From a checkpoint of a small image classifier.
Training: adamw at rate 0.0013, 23400 steps, batches of 128, held-out accuracy 20%.
Data: trained on crops of objects in photos (Visual Genome), 30875 training examples, 97.0 epochs.
Rows from block 8, named by matrix and row number. Each number is 500 + 25 x the weight over its row's rms, rounded and kept within 0 to 999. All counts start at 0. Numbers have three digits each. After the name is the row's rms in percent of the matrix's.
# conv: 3x3 conv (model.blocks.8.conv.weight, 320x320x3x3), inputs 180-191, a 3x3 kernel for each
conv.185 098:490476477507484492494510509483471491481502535503511495461468486497471476503515538512511512521504508497488494523523538495485507465445468521505512527523518504500513444426451470421480547515509480469497485500490515510493517522504463502430518510503513467477469444485539499513439461462472478468488459472528506515515495516508487493
conv.186 096:473490517497475484451442419479516523494527531486495528509527513493515506483501520514495505517507521505501504489446490486486502527521504504495486521521526495499476463505553490493522491487491433444464467477495512540543520506491458471491509499509445435464498468513469458467526513487503501478481512486500515531482502513476474542
conv.187 098:475487501482465462482515501515530512476499467507487447496523516482457484523491535511496470507492493492511504487500488523506529500488535493500476464486441473491468529510466478499436505502499510522503493463472491499513511496498479514495518517500524533499480454443477471475482520528503506501505526519483491530483506500505527512
conv.188 100:520508500518500481554549449468437502456495489433525524490476505477511446480527483474485482470486503480504499487521499485520501536519518499546534524506509497498478483506500478478528510505502500528520504477491485506511484518485478524462473498446486475536492500511476525505496512524476517460488514524483476443489548463470543500
conv.189 100:435504465499518465493532478462475500504453498502491478468495490497532547514507510533513514508488510488486489507512524504504483431508443470494476505512509530524510495484492511534533472484504502477493532480474509490480483473538495516531562536503521509538519528517439448449526534525497525494524528513512472482528496450535482452
conv.190 093:522513490482514503474456461487490491521507500530513448482479481501530508505496494517503526496497498509504521506486494501496486469466505479467447510510509532514489523520515482473491478494495533501488532500495480458454562522515532503486445448430491462450453451435512520514519495489518505526469489503480511531506498488487472456
conv.191 095:513501495550542530482519486483499470508501496457493505424480484498529524478504506483488478486466459490503475473444515529509518533531509517505507502513514500492481472454476507496474491491527461462478477465492490482517456494465482524515462539525518516461526511519504505483466482458483528501496505485472445494535488496501519523
conv.192 098:482507519522503519529512533513511497500501506544539502467483501486488506509519517505503505511509503511508504480459460505486496536511505535516517523508507508493486465468492488500539494482480493509490471461466540524467456516478454459459487478474508452469521493525511498496515498447535520472514507461528482498477475488474487516
conv.193 098:481472462518524501494489492464496491521546532486501514499504510501494492490487474527532498478491477502500496473494492497487509440450459552520510475458473442443419485519519458497468493520518489521511550508481488501461476494479485511490486502497495535529509501500531503503486507503466474491494490498497477488438439469493505501
conv.194 104:462467447509526538490518533507497458495486485449463482527483474477492490491506529489482505508516524507529526471478499510494492529528532434426476474501511536526516495489508466445474533451508499451448539516470540530486517476496457479495509478529477465481517501487511498515534516484556525475504464433529503504487488483472487492
conv.195 097:483489488526502526500499519493562527491506517532504509512509503477500518516503492529523540526518520505483503525509508507486514523501523522499515492473486456437443513519522522520502474510429474499525478516526479498521483467485510504477510530498471498514488509485502472465463453525507461507541520530497489466509491534444508535
conv.196 098:473493470519495463521483499526514513462465465500510494487500490488497503507515531466460466502487502499476498494491449479471441520494489490459481505514512491481516488490502470459498512508520498519486446454481549509484445480499509499528502507524483469460467477455477499475473479484447474496526514521494491499481513486470487486
conv.197 100:482486505508490467432462442505524555520518519474473493493502467501511486453449468478500516521525529495493480485496481498496483500462473495511518524529527470484496489488480499503511470478495525500519487459477532548523470470499478493503507484499534527514470493476489483483483485540497507538434476513545517536517501534454510502
conv.198 097:510515487515510521508511534516503520494472497492482492490508517484506529478457486543534535503501488514494497477487478518489511493481513547523543463462510485487508527515521533520516510485514503511505496496475528543541507495500524513472512494451515517526501499527502502507520516482520507478494501508541505547489466490471445454
conv.199 095:499466414474502438461516462478498488515468520529470496489515529493482497499505502517533496493520498479517473495489502472489479472487502503483505509517493493511489526462517522495477491475498518519471511543488430477455478480505463462506468500475519488481498507483487483461465527475482516479457514505477492468493456482514446474
conv.200 101:485503482504513486531547516521518523484502471544488530502455464475465441466510516476491468469483486487529487530516528512528513510504524500519474484492460477499501520514493503489483443502519464492507474513478497497485528500473518527507492512485454475469485506481423485460494468502508509520444460507518485495461507477453454507
conv.201 094:475499468466480502501495532528495526471493505512516480512499507475516542553503511505455474515465496521456491518511547504502500438504453430469450492459504483470489490494503545554523529524507468532536456536538508507485550499471514501498535518471498480532495530521488512510471469501486502519516527527481532482515472456505474466
conv.202 097:473465509535528528492498476531508562510465472498479538452486483516497530503451510492469515489478523521513536513507490503507476478475479503500521528506532513511530533542489519482480495492487477504523481486551486499532521505466516505462501521474524539526525508486542505506499437464506513473514518496509526523523494505523551537
conv.203 097:509497531451459485518545565524517528463473503516480490477492514541521515527494509516508496503509496498529502526524523450431433482502530505502492491495504494508479474492498530524523532528523517498489474478471485486464515477508488486527511507530554557556513508517485477488513465474486462484493495516517489508476475460513506499
conv.204 103:512503495507491497506477517500515511477487456524513484476473454504511467532509519495505502543543543531537537476481512504518502535525537495484477511514503505498495510526524485483465504464484484516520479477508511519523489481452481492530509501488475504467486481475499540516495487487526520488536503542534512496486529496478518491
conv.205 099:492487495451446447509478500543528502505517509454486506512538540512489511486487497486467488485494496533524517510513517512488507534526512519520512489458508535504521511511513518517509466467500521503517519516520493487543477523544493500508458482495483508480512520523481489498519462505509511493519480428477501512473504533486546525
conv.206 097:511509505485479489468509511479504484495509493525487497472507504504485490488483476485500500496512510488512512531536527487489465500459425467463465532501515530522532501518511500542524544527554506529534528494487489473515507466505481463507473484496485490505499522536522511528545511544490476533503492479483514518485485485496490490
conv.207 099:514485475496497497481465492509528545507516522513502525501495501472495497523509510512515508503508484440476475436449447478465487526527484537492487512512506521513532472490495504475514473479520493521516485507527489494478459507479532517500494492481498519529528505490503493484500495452523500530491482489455493485482516534484499523
conv.208 098:512490520471467482526518513460459463538520521505481457488464491508498476459437444416443437539530530492491495518505525525519505525496503498510481529533535506512488482513501499520498472489452503503502502481497525527496482462490481500503509512528510521513516493487480489488480505494489478498516520492461458493540503538496474456
conv.209 092:487487468485486480546503498480483538496486502485477494451431433528488484513496521494483479519500480537510512504510502508496509477450483476443442547524536491474487507503497522520509487496499524512504533541518492481499467487510513503525486484468492495446461478454510512522520491475477462443456490471505512513529499495487470519
conv.210 099:531538543492493513510501511469501487481507509486487483495497495492497495519504532505496479506529512500503504499492501505496453513510469509504503476468486467458475476487497486471477528531514445453493453467506507511502523525507496515499514480480487451486504483505514517507519466469506487471501523483550517493495514482502499492
conv.211 104:528518539535516513479479464479482500506489498490503501522477470500487483486459452453473500466466488464470476469476511506543512534554540511502489484494467460452453519502514509533501477450497524530527474519532449481501548509484556545453515488476502514519503475490484481463466476470463481512499520559498472474478515498471489511
conv.212 100:522500531533535529536535484463457497500496506479488474512456476495472477500484462538530546522513513523522508551541533538531517498490506473433462480470478498503498509523506463477455447471446502512479493494528451468510482475502490478519496467484494452495518485516524492508497505469519509503499481494474476520506505488511510488
conv.213 098:508515515513492492530546515505479475542544515470480457497500519513498466503465455523490513472466480492498492535535525460471461471474440517489500467423449484469499525510509481465481473467472440534522476479492524501516543503471531515434460470515492506499512522501503544547487505516487523542491493558535519498541493525505482520
conv.214 101:499498490512502517491494472483505472472504482530489468528558538446495492482491495484502514508497495524518504481478466507485487510499489493488540485483456470480475489478489520524538499505473474490485518524532523510490511491490511490490455497485499469491540531549510498517499495462479481484487467506509493451525493477477494472
conv.215 095:544525562486482511522509537481496478502525523541485455497467499474456482491490517501525506504508507469484471526520509498495505455452459490499484490501500474485486489487436524498471526511495517515480498486488505498512511514507479494456478500475533509540497491483516486494502519508491467496463456480465523519475507497513520502
conv.216 096:490505525512511498510510514529495509495495458513519503492495485526509497514486495495486504489499491464510501492510505503504504540526527504489499486499507528516535480480507493534514445509505510493490464527499496503505509468475517530506481496482491457488513507469449485457481494494493509550502515486506487485507516491517511455
conv.217 098:508499521492508491503474501505516511506498489479484483473465464490477507506542559465470477512518521530518505481497494492505493469468453448433440500516506488519503504538512493495487503535533521535512528516522524514490517491500503479485482499506480520482496496509491498486447448425513526520542524532539548545504523514510513507
conv.218 099:495492506495470494502478507506487481512453482503449457517527515468475481512508510497510509498483502487487500534526511497483502507514518518503512493467496513504508510494459528507486522519495510537517493485507493478515508504531481468462567539536485507501487453480486485513568523515449435447500507538550526508512472504452455472
conv.219 103:461501468492501493524499517502496465468492479522494487527512531511514493486505510418437445447484453455468459421467450495500502455459468502528488460465455477500459473501461473512482452485481489492500521522503495492505484483481508521529509484473508526471516509506501497487475458509507506537518491535499489480532501501486500516
conv.220 094:523504521493468456505493489475483511516535512483509483499488497504521523497448476470463476531528513517503501490481495516520534546527533485452461484502483483506488466447473485497474498487492551542535470484527526533528462499472482507510470478516514514521488501497527514530474486440497503469515488452462450467511519500502515498
conv.221 099:542540528462485484497465514488520531468500517480486504491486479485489510485488477490450449469495486495508517538560509501516524488475466492468475450472471527523522495525495484523504486505453537547503492499481511502485493499501494509478490505547507512471498494482486476495473501506445483527477470476476525561488547538503507504
conv.222 096:489497508489506495452455483483491474509479478462456440481481475510472452462451516471489477492478489527501510502496504513513501515509541467476481472448481503483518470459460442454456501460499512538529506494507517512455507480502504503526486492486491509525514529521508501507520529529488491469446461500537490504498484490482529530
conv.223 132:515505547499485495533516533478498511481488486534503527510507487503512522503503530504535522522537529508522521506523500527516507513518496504518500541554526568554537516529526524526515536499543509502508501509505457470492508530492521523548513533484512513523493516511522521556473491564501498532496497558508479559508516521550513511
conv.224 096:526527531472495481481525433482509464526509456512515469541542515518515515509474460475492456487465494486452477477493514512475458492488462480556513453493496487480451515526499524498446523515487521502489499495519510500505512501520508510508506498512535514544539485514498468497474470478468485546519523521474538521533502511507508465
conv.225 096:487488470480478452490550495483448473519523492483544465461507520480461481523474469506497487484492493477480521488492477491476489515502502509527534533529513521526527462444462469479473460488471482490498518526473486501489453493461486486496499466482518478465468481441508539529448522516497522498489531523526487501505504499530572513
conv.226 095:456491445473498528501510496511512496496482454504527539551527512517503495522482487477487503477482508494515493478513541485491494531540555509500518535556551505516471538517493523492491497504454488451475504468455508509546496531521490512489483509502530517505536529491524486494523530509478509497569571541502465476529487485493529529
conv.227 100:496497525533525542507490497527501507544485469501472501553523516504524529486485484512522537499512509553539537534522520527529517514514515499502501520509516547554567526514528488484506502491518518508492478465498523525508522506532515484485528503478526510522516525519476482483502474460521511500563563568573487499530494508560541527
conv.228 101:481469481488486475473489506483498503515508510474492477501470456510494506515524481528526518507507510461470463431445464508501499477502475543526544522496521501482491461472482497499506506522529498519489453519486507507497495475528482446469542513495523494541504449480489468490505497476461472463522512510498490501504493472468467440
conv.229 098:482482479471463489512523520491491499493532505497483476470496460492521496516501482521496486473511522509513529493533523467515504469509515502520471484500471504514512525514456487497528490512488489484487451504451436467473483492517526493488516507479500493498506486518490472469455537526439467476529521510504517484466447454501481517
conv.230 100:517526494507509501504487459493497469486474476524506555524516510525472476531509472496461483510485501497474475563531518487516503487515480508504509513482498464501528527493497494513480518495491493498501543522481482490474484519457496494488480467504490494475489492482455481446469446522505481505479476514506493530522481495494500485
conv.231 095:494492443493507495530553543489504516479466483451453486472514508489523522472509513474492521520479519518467494527492498463479505457467502502465506484481485469470488517480481499505498524554480518536500494508492470461489507507445518503446504480432508488517518508513506473498476490527496485522474521525486510483516484433573480435
conv.232 099:458527468489501516457443494491485508495487507492509491493475452512475470537521516528523515514506510516489498476506512512498500499481529503497510499493496491478489447495511481500481474489491477468472526519487559524499522471483458515541497507533516481489458487478547511493531529509487493473530544499447431447486491500505506508
conv.233 100:495518519492484497493469492518496506471471494523502491538542568487483485483496496495526517477501493525525528465487482527514502477485515506500514477498487497502520517519497462513510461511509526513484520516454528472464523509522514526497480496463489485525495501498480436449507497487490461481484499491505513514441497466493494513
conv.234 109:539536545508511516544542543503518522494519500522515512537530517491505517469450463500490505516515507508505498523512490514519512489507465486479495508519497516508503518529507509501503504486468507529537475482526494503533506522456482492542506512488516478479537560541524537523506503557523531543518495552540507505526518473521525505
conv.235 101:461476441479530497482490500521516511524498484499496482508467485468478447523506508463513481508523514484489503453461507498486523512526527504528502511532522495521499509523516481466475463433506466467499464464506543534544534460488506469493505483510509496502551518529495471517529490486533523505481491487493513502544496468521488464
conv.236 099:480508511484509500507515523464482491555504484484500506499498501540512515509477452512524500489518479477519486490491472483491491503498455501509516480497470468491482502522536529496522474473484498517543513487512556540471491471495479472469473516526505538543492515528450482461507511502529521509537547482419464463508459525490501506
conv.237 104:534510516489505533526521509466484496552508462538508471501519481513494498527533532497524510502549534505524494478489448534521476508493514480507524473519488493504492534525493521511450530511471543517544503496538449458502539498505502462515492529475542500528481470472512494476486539499484498503468457471524515521521522485542510477
conv.238 096:477502458452462455457461450537516525497468474492427466500513525488509520500492495481462479499486476525521516482482465506498510508495505507516515532531525540520524518498501457461477549512540496527479502480447519519516511517504476473461537520499464476438484502470470488494527495505500501440476478490530477489488473503559502523
conv.239 094:526479533498543526528506501488472524534478474471449489446484504505497515523511462526512450514504465494484484523518564497497525472484499498501498482479460487494483463482559488488588491485521490469507512524555471483511496518489506521425505506532497492473494484475528494474485481497529471484495490532460483483456515521446496493
conv.240 104:545575548494483458508514494488520467507502524508508511473453501503499480511485491504514522472458469509526537509511481491504505542512492524495483518497476568561523497490504494498490512459508540499523531516521484442463487492472530550515482505469511517507521510494538530539518506504487495504465472512520516518511519529497501506
conv.241 097:484507479503470519540488503519512506508510525475467508479482469487481440472508473517519504468478466515536501490508476495504499501494501462466492502489504482506522475502494472443470423434441503526492543472497508490516463515494464535510501525516474519474475488498535520542503504485515473504465481504498508532513494522504485481
conv.242 102:470450486472494510492480479519489488508476499497504467524541506480501496529483486491486478496500507482487501497487522541514539504496514474490435501495508496507520499510499527533467545522469495481510478500503492453530493471477524507476551512521520479476495421486518490497503440499499502487530528527538464435521485490506541487
conv.243 097:504461512495464459486510496483459480552507468557495501496493493493511474519529538504527531499496518485471509519507511519504546464467490479493503467460462462446490521492524459489488531528512446452452541494495521499525478499504488495507532506537516479478508502522514510500513480488526521542535522528518540512481522504545487471
conv.244 098:480476471509499514542531508509477525482479492467502469506496510480504504429446497480464484487483499514523536539512536490471478496503513475485510521526517505512521476511475516482494494502455431474482490496485477496496551540439507520458457508459537520514539515522539511543475470545481484513478522531484505538528518527484528530
conv.245 098:502464476461461432540519524509506491530525502491519497481508483470487507486500460496489452509483500514480477499498491517478502511495505482503470521528497511483480485518494469492481500518495531555546481497499492466510481489518453487521489499496530526517502494479478469515457442479439502530504483515529484507496475476526469489
conv.246 123:527531551500501521494489510460486517501523554504491539506517525509550565487493529511531527495525513501515514490517496520518515482507484511527510534551520538529513519527535539545527501496524491483487511517513463481508489516523522533549521554501532542530505532515509511508488499536505500516509503555503499561519507520557503502
conv.247 101:490447477530515529486497460502495501530518532534503484470469487491473509482510491500479488517513502512515515471461493498478511477485483533514486492436481480460485501490519536466548494452483447490490502505463472498463518549441500512483482530501528530519514488524539536509497487493533513524467497471483475452514502501491508499
conv.248 095:514497517501525506523525515524443516477486538465508498475476483511510476496533531526455474491440506521487515501465483516480526515470506498482502486477498487477488496508497513486505514483536492520475494456446458532515441519510450509492459514477525497524535529522497484515519494490475507475511507492523461488495515514473545512
conv.249 095:495502513489474453479510497528511513529523528526455438477504500484520481472503505498498507533523518494478491531523528485470461477489469462486512476492517488474511444463431508495509496497490544515502523535496503460480496474508485516457478546506500473481494503475484496475555538497487494488536522486523486502504495535492497474
conv.250 101:546539534480467477503506512511519516517530523505527502538533521500499508511523520467470461475496498490519516538534514472494479471497510473481472508505502500504501533504503523496482519496526514527531478457471515523500472490494471488510474497547471448478480448454511475474541527520546546523515496505530515506487476450504473546
conv.251 098:479474496494500501476475498478536514500484519486497474466513497496499483488512512487474499508502501495490509523510505521527479493510489469481507495502486549502499529501494495492432517526485485504494475504478495480496561512470492484485501504532498517486483468509548510481514515501490514470439515518471489476495492456489511457
conv.252 098:501531493504532524517495515488488498456520551461505519547498520522502490505504514513500521482483467497477467476487465500518486497500516499487502488460500463442483511490515483505499509541558521486493572510463499463468488459517507462533507480500454525491473500490449464478488493506521497515474504495535496475480511556456501531
conv.253 098:491510511489449435515516520496498515540530499521507468509507518497477461552522522438422416502503492452470484500501503489490504494473510477457452480497487492508490492505503513520519501497489504494493486467506472502533504490527502506521509491512505537528525533532503497499503502523499499516490485478492531512491516515446489473
conv.254 098:467454451478480476517507536501515469516508480514518475520525514473454507504460460507490476485477470483502472481478504509510498468466467523518486482455455500493475520499491491497469492409458485510523504492472514510517524492487531458467515474491488466511509518508526515533481464487467480464496512543475520506515496496492476479
conv.255 094:469488461439461412504492495526501500515515463458484490501479490522501487506506493538532528535526523506506496458455484473461458493506488537550525522507511504482494453489457513481494526532529493498511471522492535529507495494473474470492483503490440459471505489491514492507529494494476471458516500500542505506503490483489483502
conv.256 097:506516537518505539534534475565489506497504474519503516414474489430456490436459473503490466523524506479476507525491519489493494529493478429501505509511483478460512538487454496453506453488549523528498464499497496503500468480531517474452511493457504493475502500490495465497518473514480513525474525507475509484521526496480521534
conv.257 099:494480484487517497538505522494489512459473495469507526416461463469500522509485503496502485523526531507505494535520523469503488515530523513499501503498527531543548520482414511520519530545527506486500505505505524502526475490495511493468517518517488483452461493486471473465515488505471493459520470529496472501491503488480510458
conv.258 107:477522515529546553519514509518497514489484518489506515556557544476487526452463479519528527510514517510521539516533538518538538537539537489497516502527510508499486566548555522500512518496513513517501466499500495500506524520550521524565519488439508491511503506503491469492494532524511477488507495517495481530475482498507492497
conv.259 099:489474507503529520506532515444449505500515532512544551503515512491487531492459474488510492510517504487518505502475459560546519497498473498491513485499500528540533539533525525508530498451524524485509519523516537504482505481509437494516485461521525527532512525502487514490537489513548524530545526515503510525490477461525513516
conv.260 098:518512508483432495524526488489467456477511518475481523504496499503529494516517477536520513540520541511496514494500502496497490515501506499475517499488501452448459480503471536497524513475494528501545486526526525512494479476488482508481511473521536525533515481492479504490453480499496502492500502482482486487526538554534523534
conv.261 090:495508516511488518515515495459476499474490485443445488506492465509503478460470472482480472485499470492490474517525563516511520500486482486486480488493495438432442485489488471480501459489476499513504509510528510530527520510510507485464502523498511526489523516503519513492534493487509498501508534497481489458495468457448466490
conv.262 101:493526504488467521510517523466518483493497511474529524525490480536508515520515492494473494502494490504505510528512510502505516468464523493475483508506494493513531499491473500499495473508492511495489491492492483443422519492484490495508495521489416477484434472485507512523454504525485490516501519510466477513467473501512529531
conv.263 100:505500485515540536499473459537458456535465486519492515527542541476499489440497519489474512488490504509511489490518490511516499503482484490466473476473494523505523490510511518507487454499486468448474486500487496480534491514518492512527491525484488530503508523497495490491477514514491504449496469467527505448514495513563483526
conv.264 098:514530524523510508477472459486494514462458502478460459468514520432472503477465486512525513478497491513536524535513536520517510536510529514505516475463482475458468464464473509516500478500474474506505457466468442443455498506478498518447477519459504488498519509517517506500528530508515530514490517495532508531521478510502513492
conv.265 096:517495525519484504483469468506500475523530505499511490512509501495493470505516506518544540486493529469452497480468518499482513472474529511514497483490503472470484462495486498523481500526466485497528514512530533563527488459491507490513523504520524546552488481489506483482491496490502495501496491476501537486510490462523524491
conv.266 104:467484488482499495465460482485509507465535526461556538491512524474521509441483491471502487475500470451484467506522476540514502535512516483509498528539487499516475496494508482489507491479473483522483467496501483542510523481474512492453524439474456486497451497481445496478484529486482493489517482498462534494489522494479525525
conv.267 096:477512496496461487487523503473503511479470483498452483529537521437451461475467501456490489510517523519510499517500484499507493490503510524530496439457434487482480531500543468443484487495483474491497406496490493527512512524506484481504474474468493463504500493512510515527481511502464494537496483512556551522515498492500502502
conv.268 117:507490509454469460488487491498514519496480471498475461481500495494498494463455482482486491481467472495461463495503489477492480489502490507509503492495496504494497496498508487503494449452455469475447499493478481476461510533512516518496524506487528524500513523500490500498504508541495505540501511525473466490494496503468474492
conv.269 097:438455481542525537457446459517544506483506509544562516475478483506517509494528528484476492517517538479502501494507529508495523490482512479495471518488490521524507496506500488475482541527526407427436490513516446480541485486526512515478500485490464431451448494506493491507521522475499483474495509495497500447516514501503509499
conv.270 099:511496472459484459511499500498490519528521534508513534542497507526524529523505514471474472522509517473478493498485494477503504503504528524502506490498505481483497488520528481487495508480488497492502484479494567522559522503521458480490473514521494512507515506515515483479463489464471479523535490525499499490532539538494480519
conv.271 102:542553554552552538519501470487477474516481482530525515484445479523497533447474458503505490508516515538530540493487508492469489480487486528529504521516530499494503490467420459501491482495513562533495553489500527498467552458507547519503513498505515529511443454462521488515543554525541534491508504469541499468474483481524499526
conv.272 098:478466498511493503519516442532511486519514486469478477509451489495502490461495523502521515509519493483522497490507494510506503527525474529529504510532520487520511471466488516500535502514504509523472464483484471527515514491517525489475503485456495520522535493530525454477518514475454486520499497449510539507478512488497509496
conv.273 108:492508529536506514477471465493536533484514481486506472502508518521510524496491511475500480487499492479494474499490501498497504502514510487494477522550527514510478496501509458494475493511531520495513556523545480484460485492497488497458450480492479503505527517547523523557464467545517492514494486500501468520479509473495472469
conv.274 100:516495517500511527498530530497512519507515518499499453505498518487493495475447441502541516492488499521519545459486490475478457495505489479484488480471470548549534496488521472490495482522518524504493520505497551521465520502508488518514533486504485469515508499541523536524524497532504506499486484521437461526513523529482479512
conv.275 097:467443430530525540534551525510523526484474523488484510427469453516519540542514518524506515478428479506480485479498472507504471486533484477413481514432514521498527500528518523515514483484508508499512531493484530490490407460508528517518503485464461475470499526516472465483483482498479476491531508457500445521473491499463510514
conv.276 099:461482475452435466539532550482514498504515504489520493529537550499481477497497486486469462514502507506509512534527542494493510503511505528528506531517512482499490554541524510512508515531492505484499515481456499508519492497525480477505479457486480501431477473474529512538506494515515514486519521532528517472523536511498494481
conv.277 095:495470476529509521472497489498456483547517522496496498497517507523479496431419441470474468496486494525518528523525523490508466476475459514517510493500503519541519487488506497499511474435447518514535530501505482478435485485507514493529472471461484498488496494530495459471520536501532509510506509519478495502503527524464512495
conv.278 095:508506498502495495481522461491489486480469516509532514492514481453500468509520514455484514477491503457483495503492476509507490494525490479515515519527507521535549480527502476492477482503482542520486499525509478495471538498511524481535532479510510504513491503492443520456465466506485499490511472475462493454505500497500505480
conv.279 102:510508505528550519504508517488471482506519542496505507495482466474488524475511524503507489488491471513520502462486493488491503516527493563533540481506479465475495484496477468467481514511536443456453506505496504515532492551492506494508529507520537539521485478487523516516508507487518502492484513477556501485503457460519492480
conv.280 097:455453492448471443500483511515514491476498481504468441507474461520498458548495490523539533518507509505511504501510496474465511466460501510508518514494509437477470475468469476507509507488441438451476524523524529518513530502508519497530502499462478512508481502479509525522517549505486489475471476487491513510501513510498458491
conv.281 097:472489488477442467496494511534515519491465487510503492447468471488504519519516528507506511500498501529521521469471435505501512521509503486492504460475493525505526514509492510514487524463466495502524495487481462479481486488525526481489474500489448481485492475487488521517541514509534513481500491501490484511465490478519514533
conv.282 097:452485462498481485488496499504542538549548494534539499484451488502455461498519515497508492511488472498485479499484476493482504511516511534544508463500474539507491494513498512511510509518471489494514433500515491495478470489515524501440511485478451474512523524538493482520454477511521499528525493444466485508486506517499495485
conv.283 099:492490482465480495499486490486525543516515520519521502544512484537509513484460462488476462465464453513512507507515515521513529513506511517485541487460511485474525498496493486509494524497481509495513490466534567528504498513457489495463471451489487512504520505514489471492518533527507499470508492528488495497467494509481516540
conv.284 102:494509525502524502494509491504503480518515499505522542488453482500479519508473501492481509492480511499482501472505505503496504527504535527525548485488518470479495527516527515512520505532487543503503536528522466424465505500486514505502513527494478467509506495512487494487521493481518491505488480512486481473494517488512496525
conv.285 096:505516512500527550496491491476497545484477541476456506509522554535510511492513504481510513500520476493511496517496484504510503496512515488517460481514483501508521484487526521506505534505473426499557470493508517528495495501482494478525530450507482479486460486516484482526460482486404505538486475541481530495527520455524487490
conv.286 097:525490496474458479458467437498513464491474431476481468499491516492484492473470488527551533501521495532502473449470473496490496489508495544527529475449502465500487476527509479503505489501524532510537513505504527494497483484495507503483505476485521544528494521507529534517503477505476505470514521499533543501479500464509532452
conv.287 100:510508524495516492489513488487476462502479475471489467513497498518502509550490469479506495464482491438475477467484491484507515462465466500491493457482493506474448491499535500489502460471462475512522523535480502488494494457503529516508504503492511547520502476462510472474500508473514496474488509482484517508472493501499480437
conv.288 098:545511509502515507473522506510490505504509509482492528504494484502511495495537547514511501512504500454459428460465483481494509529539515484481462501464477465431438423419464472457483510516540489452448516518474575541519517470502475484449522519544487512449477513476480521523493485501524513517491504483476523524438481499465473507
conv.289 099:498469473550513478507487455526490533490518503533508506485488514499517505516489487461479468484511524473489501466474476539533480504496456469495451527503476480504516502489474531502522466500466475476553484491469499490517476499495492516497490469511505491488513518508504513439471496493535518519515453500488514523537530505446501523
conv.290 100:474484461530513519482470517522510472468493521439482504492456498499481514491486478534513531517507506506516491526515504537500501491465478507494535488486503487469489495519483493509511520491500513537546534535560488493486461483511515497493490497527502485475483496495480480487487485440528494485531520518503470495435497508499495484
conv.291 103:542522521540525486521515527498485485499487496503532493519507503479467516488451474506505487480488479512510493476466485499501485475491476534550526527509503474496495502461526481503506478480495541525548490469457503490481524504539486507464497489458491485471495471517486495531500494494524505490475504493482505513491489494501494525
conv.292 099:505493511507508523505524505510485448525518485488485500493515514492453453539504499497531512481506500505500504521517519520481493501514517511502468508491510500479503494507504495523468508484488484470463496456449514491483512506497477488475547496492484516521502502495516500480481522532482506477528512484505474472501470446487480525
conv.293 114:548511548478478501516541549517503498516524511543544539503513495510529528513466479499491504528519516516505534527511495522528526531503525479501508541547515541533534518508508542555533522479503505482486481528534445451496525523513530518520493474476526524549491497525496474471484485524483511526520503532502495551516525523583540524
conv.294 121:466497503470467467509489493481494503484486492558517496493508489504488504547521547529547534520552520539554552464490453521507519498521491504516510484510501534541527490495511526545510517516526506507515495503506480505504523528518516488523535543496501510517479502507522551570493512551506514519520488537540523544511501484567520501
conv.295 096:469498494497482487495488453494460506500499478515525492473433438512494520542525546472475465501528536500514499545558525498511495421440415521489439516500497524521524492496453523515526491503513499502491557511496566530532477480515479503501490490497523539538492511500447468485497482501476495482496498500457503488446521507509475488
conv.296 098:491489516446485518496544523508436495501482512559474519503480473492491497485472497519518529488513487496517494500508472468499445502546495532532496500517504494504474474473499488495516491504490489496472490493496490510493472518433465522513462512516519506552472482511475498487504491476471489461508523458525483491496498461501493516
conv.297 101:465458466485482474526564517446463483502495499506493472508483487495488481552534536525521524501491501452453456511533534525533505463475497477484511494514519492499495522522493483509495494509491507496500505526468461504497501517506486523514552561540508491490508523515466506496474479491493476475483492529527546531486459464461464456
conv.298 104:536541531511505483495483508495499485477486488479493495498496509490490482501510506515498502503515507503518482528522505509504482513520523494491474523497506490471501494534525509500485492515515491484443531521505504536537530510528491507500498497500505541509457487466512499496482476527518506495504475492530481499469457487531505522
conv.299 093:508518527497514507469464487488516520470476459514499526494513488500477509492477503536520528518506522526508517531537532543554526508529502545543543496490506531513525513532510499506491506490506518521522504481495475442454521517494486502516515516556481480496505525529515522537500510519495523485472510472502512503531506504539517481
conv.300 091:539527532512520518512512543492501501482505475534523518498513543470506518521526505508488463492487484500507509478486480517524524470476501479471476490496457528535521526534537506502510495519514504482505505493519485459462517531506520517498503495456432444452494492519522535518523485508466459480485471542499471469490491473495510528
conv.301 100:458448478492470468478497510537523537479461511520501525503482497506511503458455494444463475520477475502518541464451494505520500496474486477469493509520520461468468511475536500497524503468471502491550532536566475464493501503470485535501476455497473462490479472485485511521447462478517526513457458459509467488529510506534506495
conv.302 111:487541494494496470527541523534518509523487495514509493503510472518517499459462437490481478488497501495508514471502468501512521529554509486507505511517547497499485471512499521498488483478482465494485508490497422453420476487525494497548488524496483522503474509491465508508470502501515478506561551540495507496541484488541516506
conv.303 100:549535539519532537476499463529531516546517509497527525501491491503497523500482428489487483500497494523515527506493500510516515505500490530522528489492479494494483478452459471489477476455487515525523490508496492492477536545500500504521507503508487504515457447441500479512528484493486480467474492468524482493528476520496482492
conv.304 095:496491494493499464512496490501516494491522488497512476494494462513516490514502490515502513521505515496509496506490525489495475479512478498510514486488475493491499506517513540523542538520531487471511466479513490515496490519534441464466531517486461478475509508506512507505545501507473483467543479487517481482494490507507491488
conv.305 099:445464483468500495506511531498522515526514504489505495540516493531538494492481460534514522498498510484476499433462478509487520505480519532514522527521523523507529539518532520520500499484530496522458502508515487505522516517502503497470530510510489476503453475433491500517445472495480490540474515492539535496529520465486501441
conv.306 096:524518530514530509491489489487507512470470465514541525496506526542529539487470479525516519516490487534513521512511487483478484546517506495494522488478498532527545527516520546511534519531522538521529523514500494476509485488486482473493516492537548512523494489496525508512527541524541507474491484474459504496462476493502521506
conv.307 095:483514500501538491543508514496461487508496521497492514497493507499467489476469520510520511479502494509519517505507522496490493498462461499494507469465479485510513462474492494511518485469508458505502503515510525498466469453527479483510508486531536522531503477492494469471537531530492483497495460517523487482490477496494513513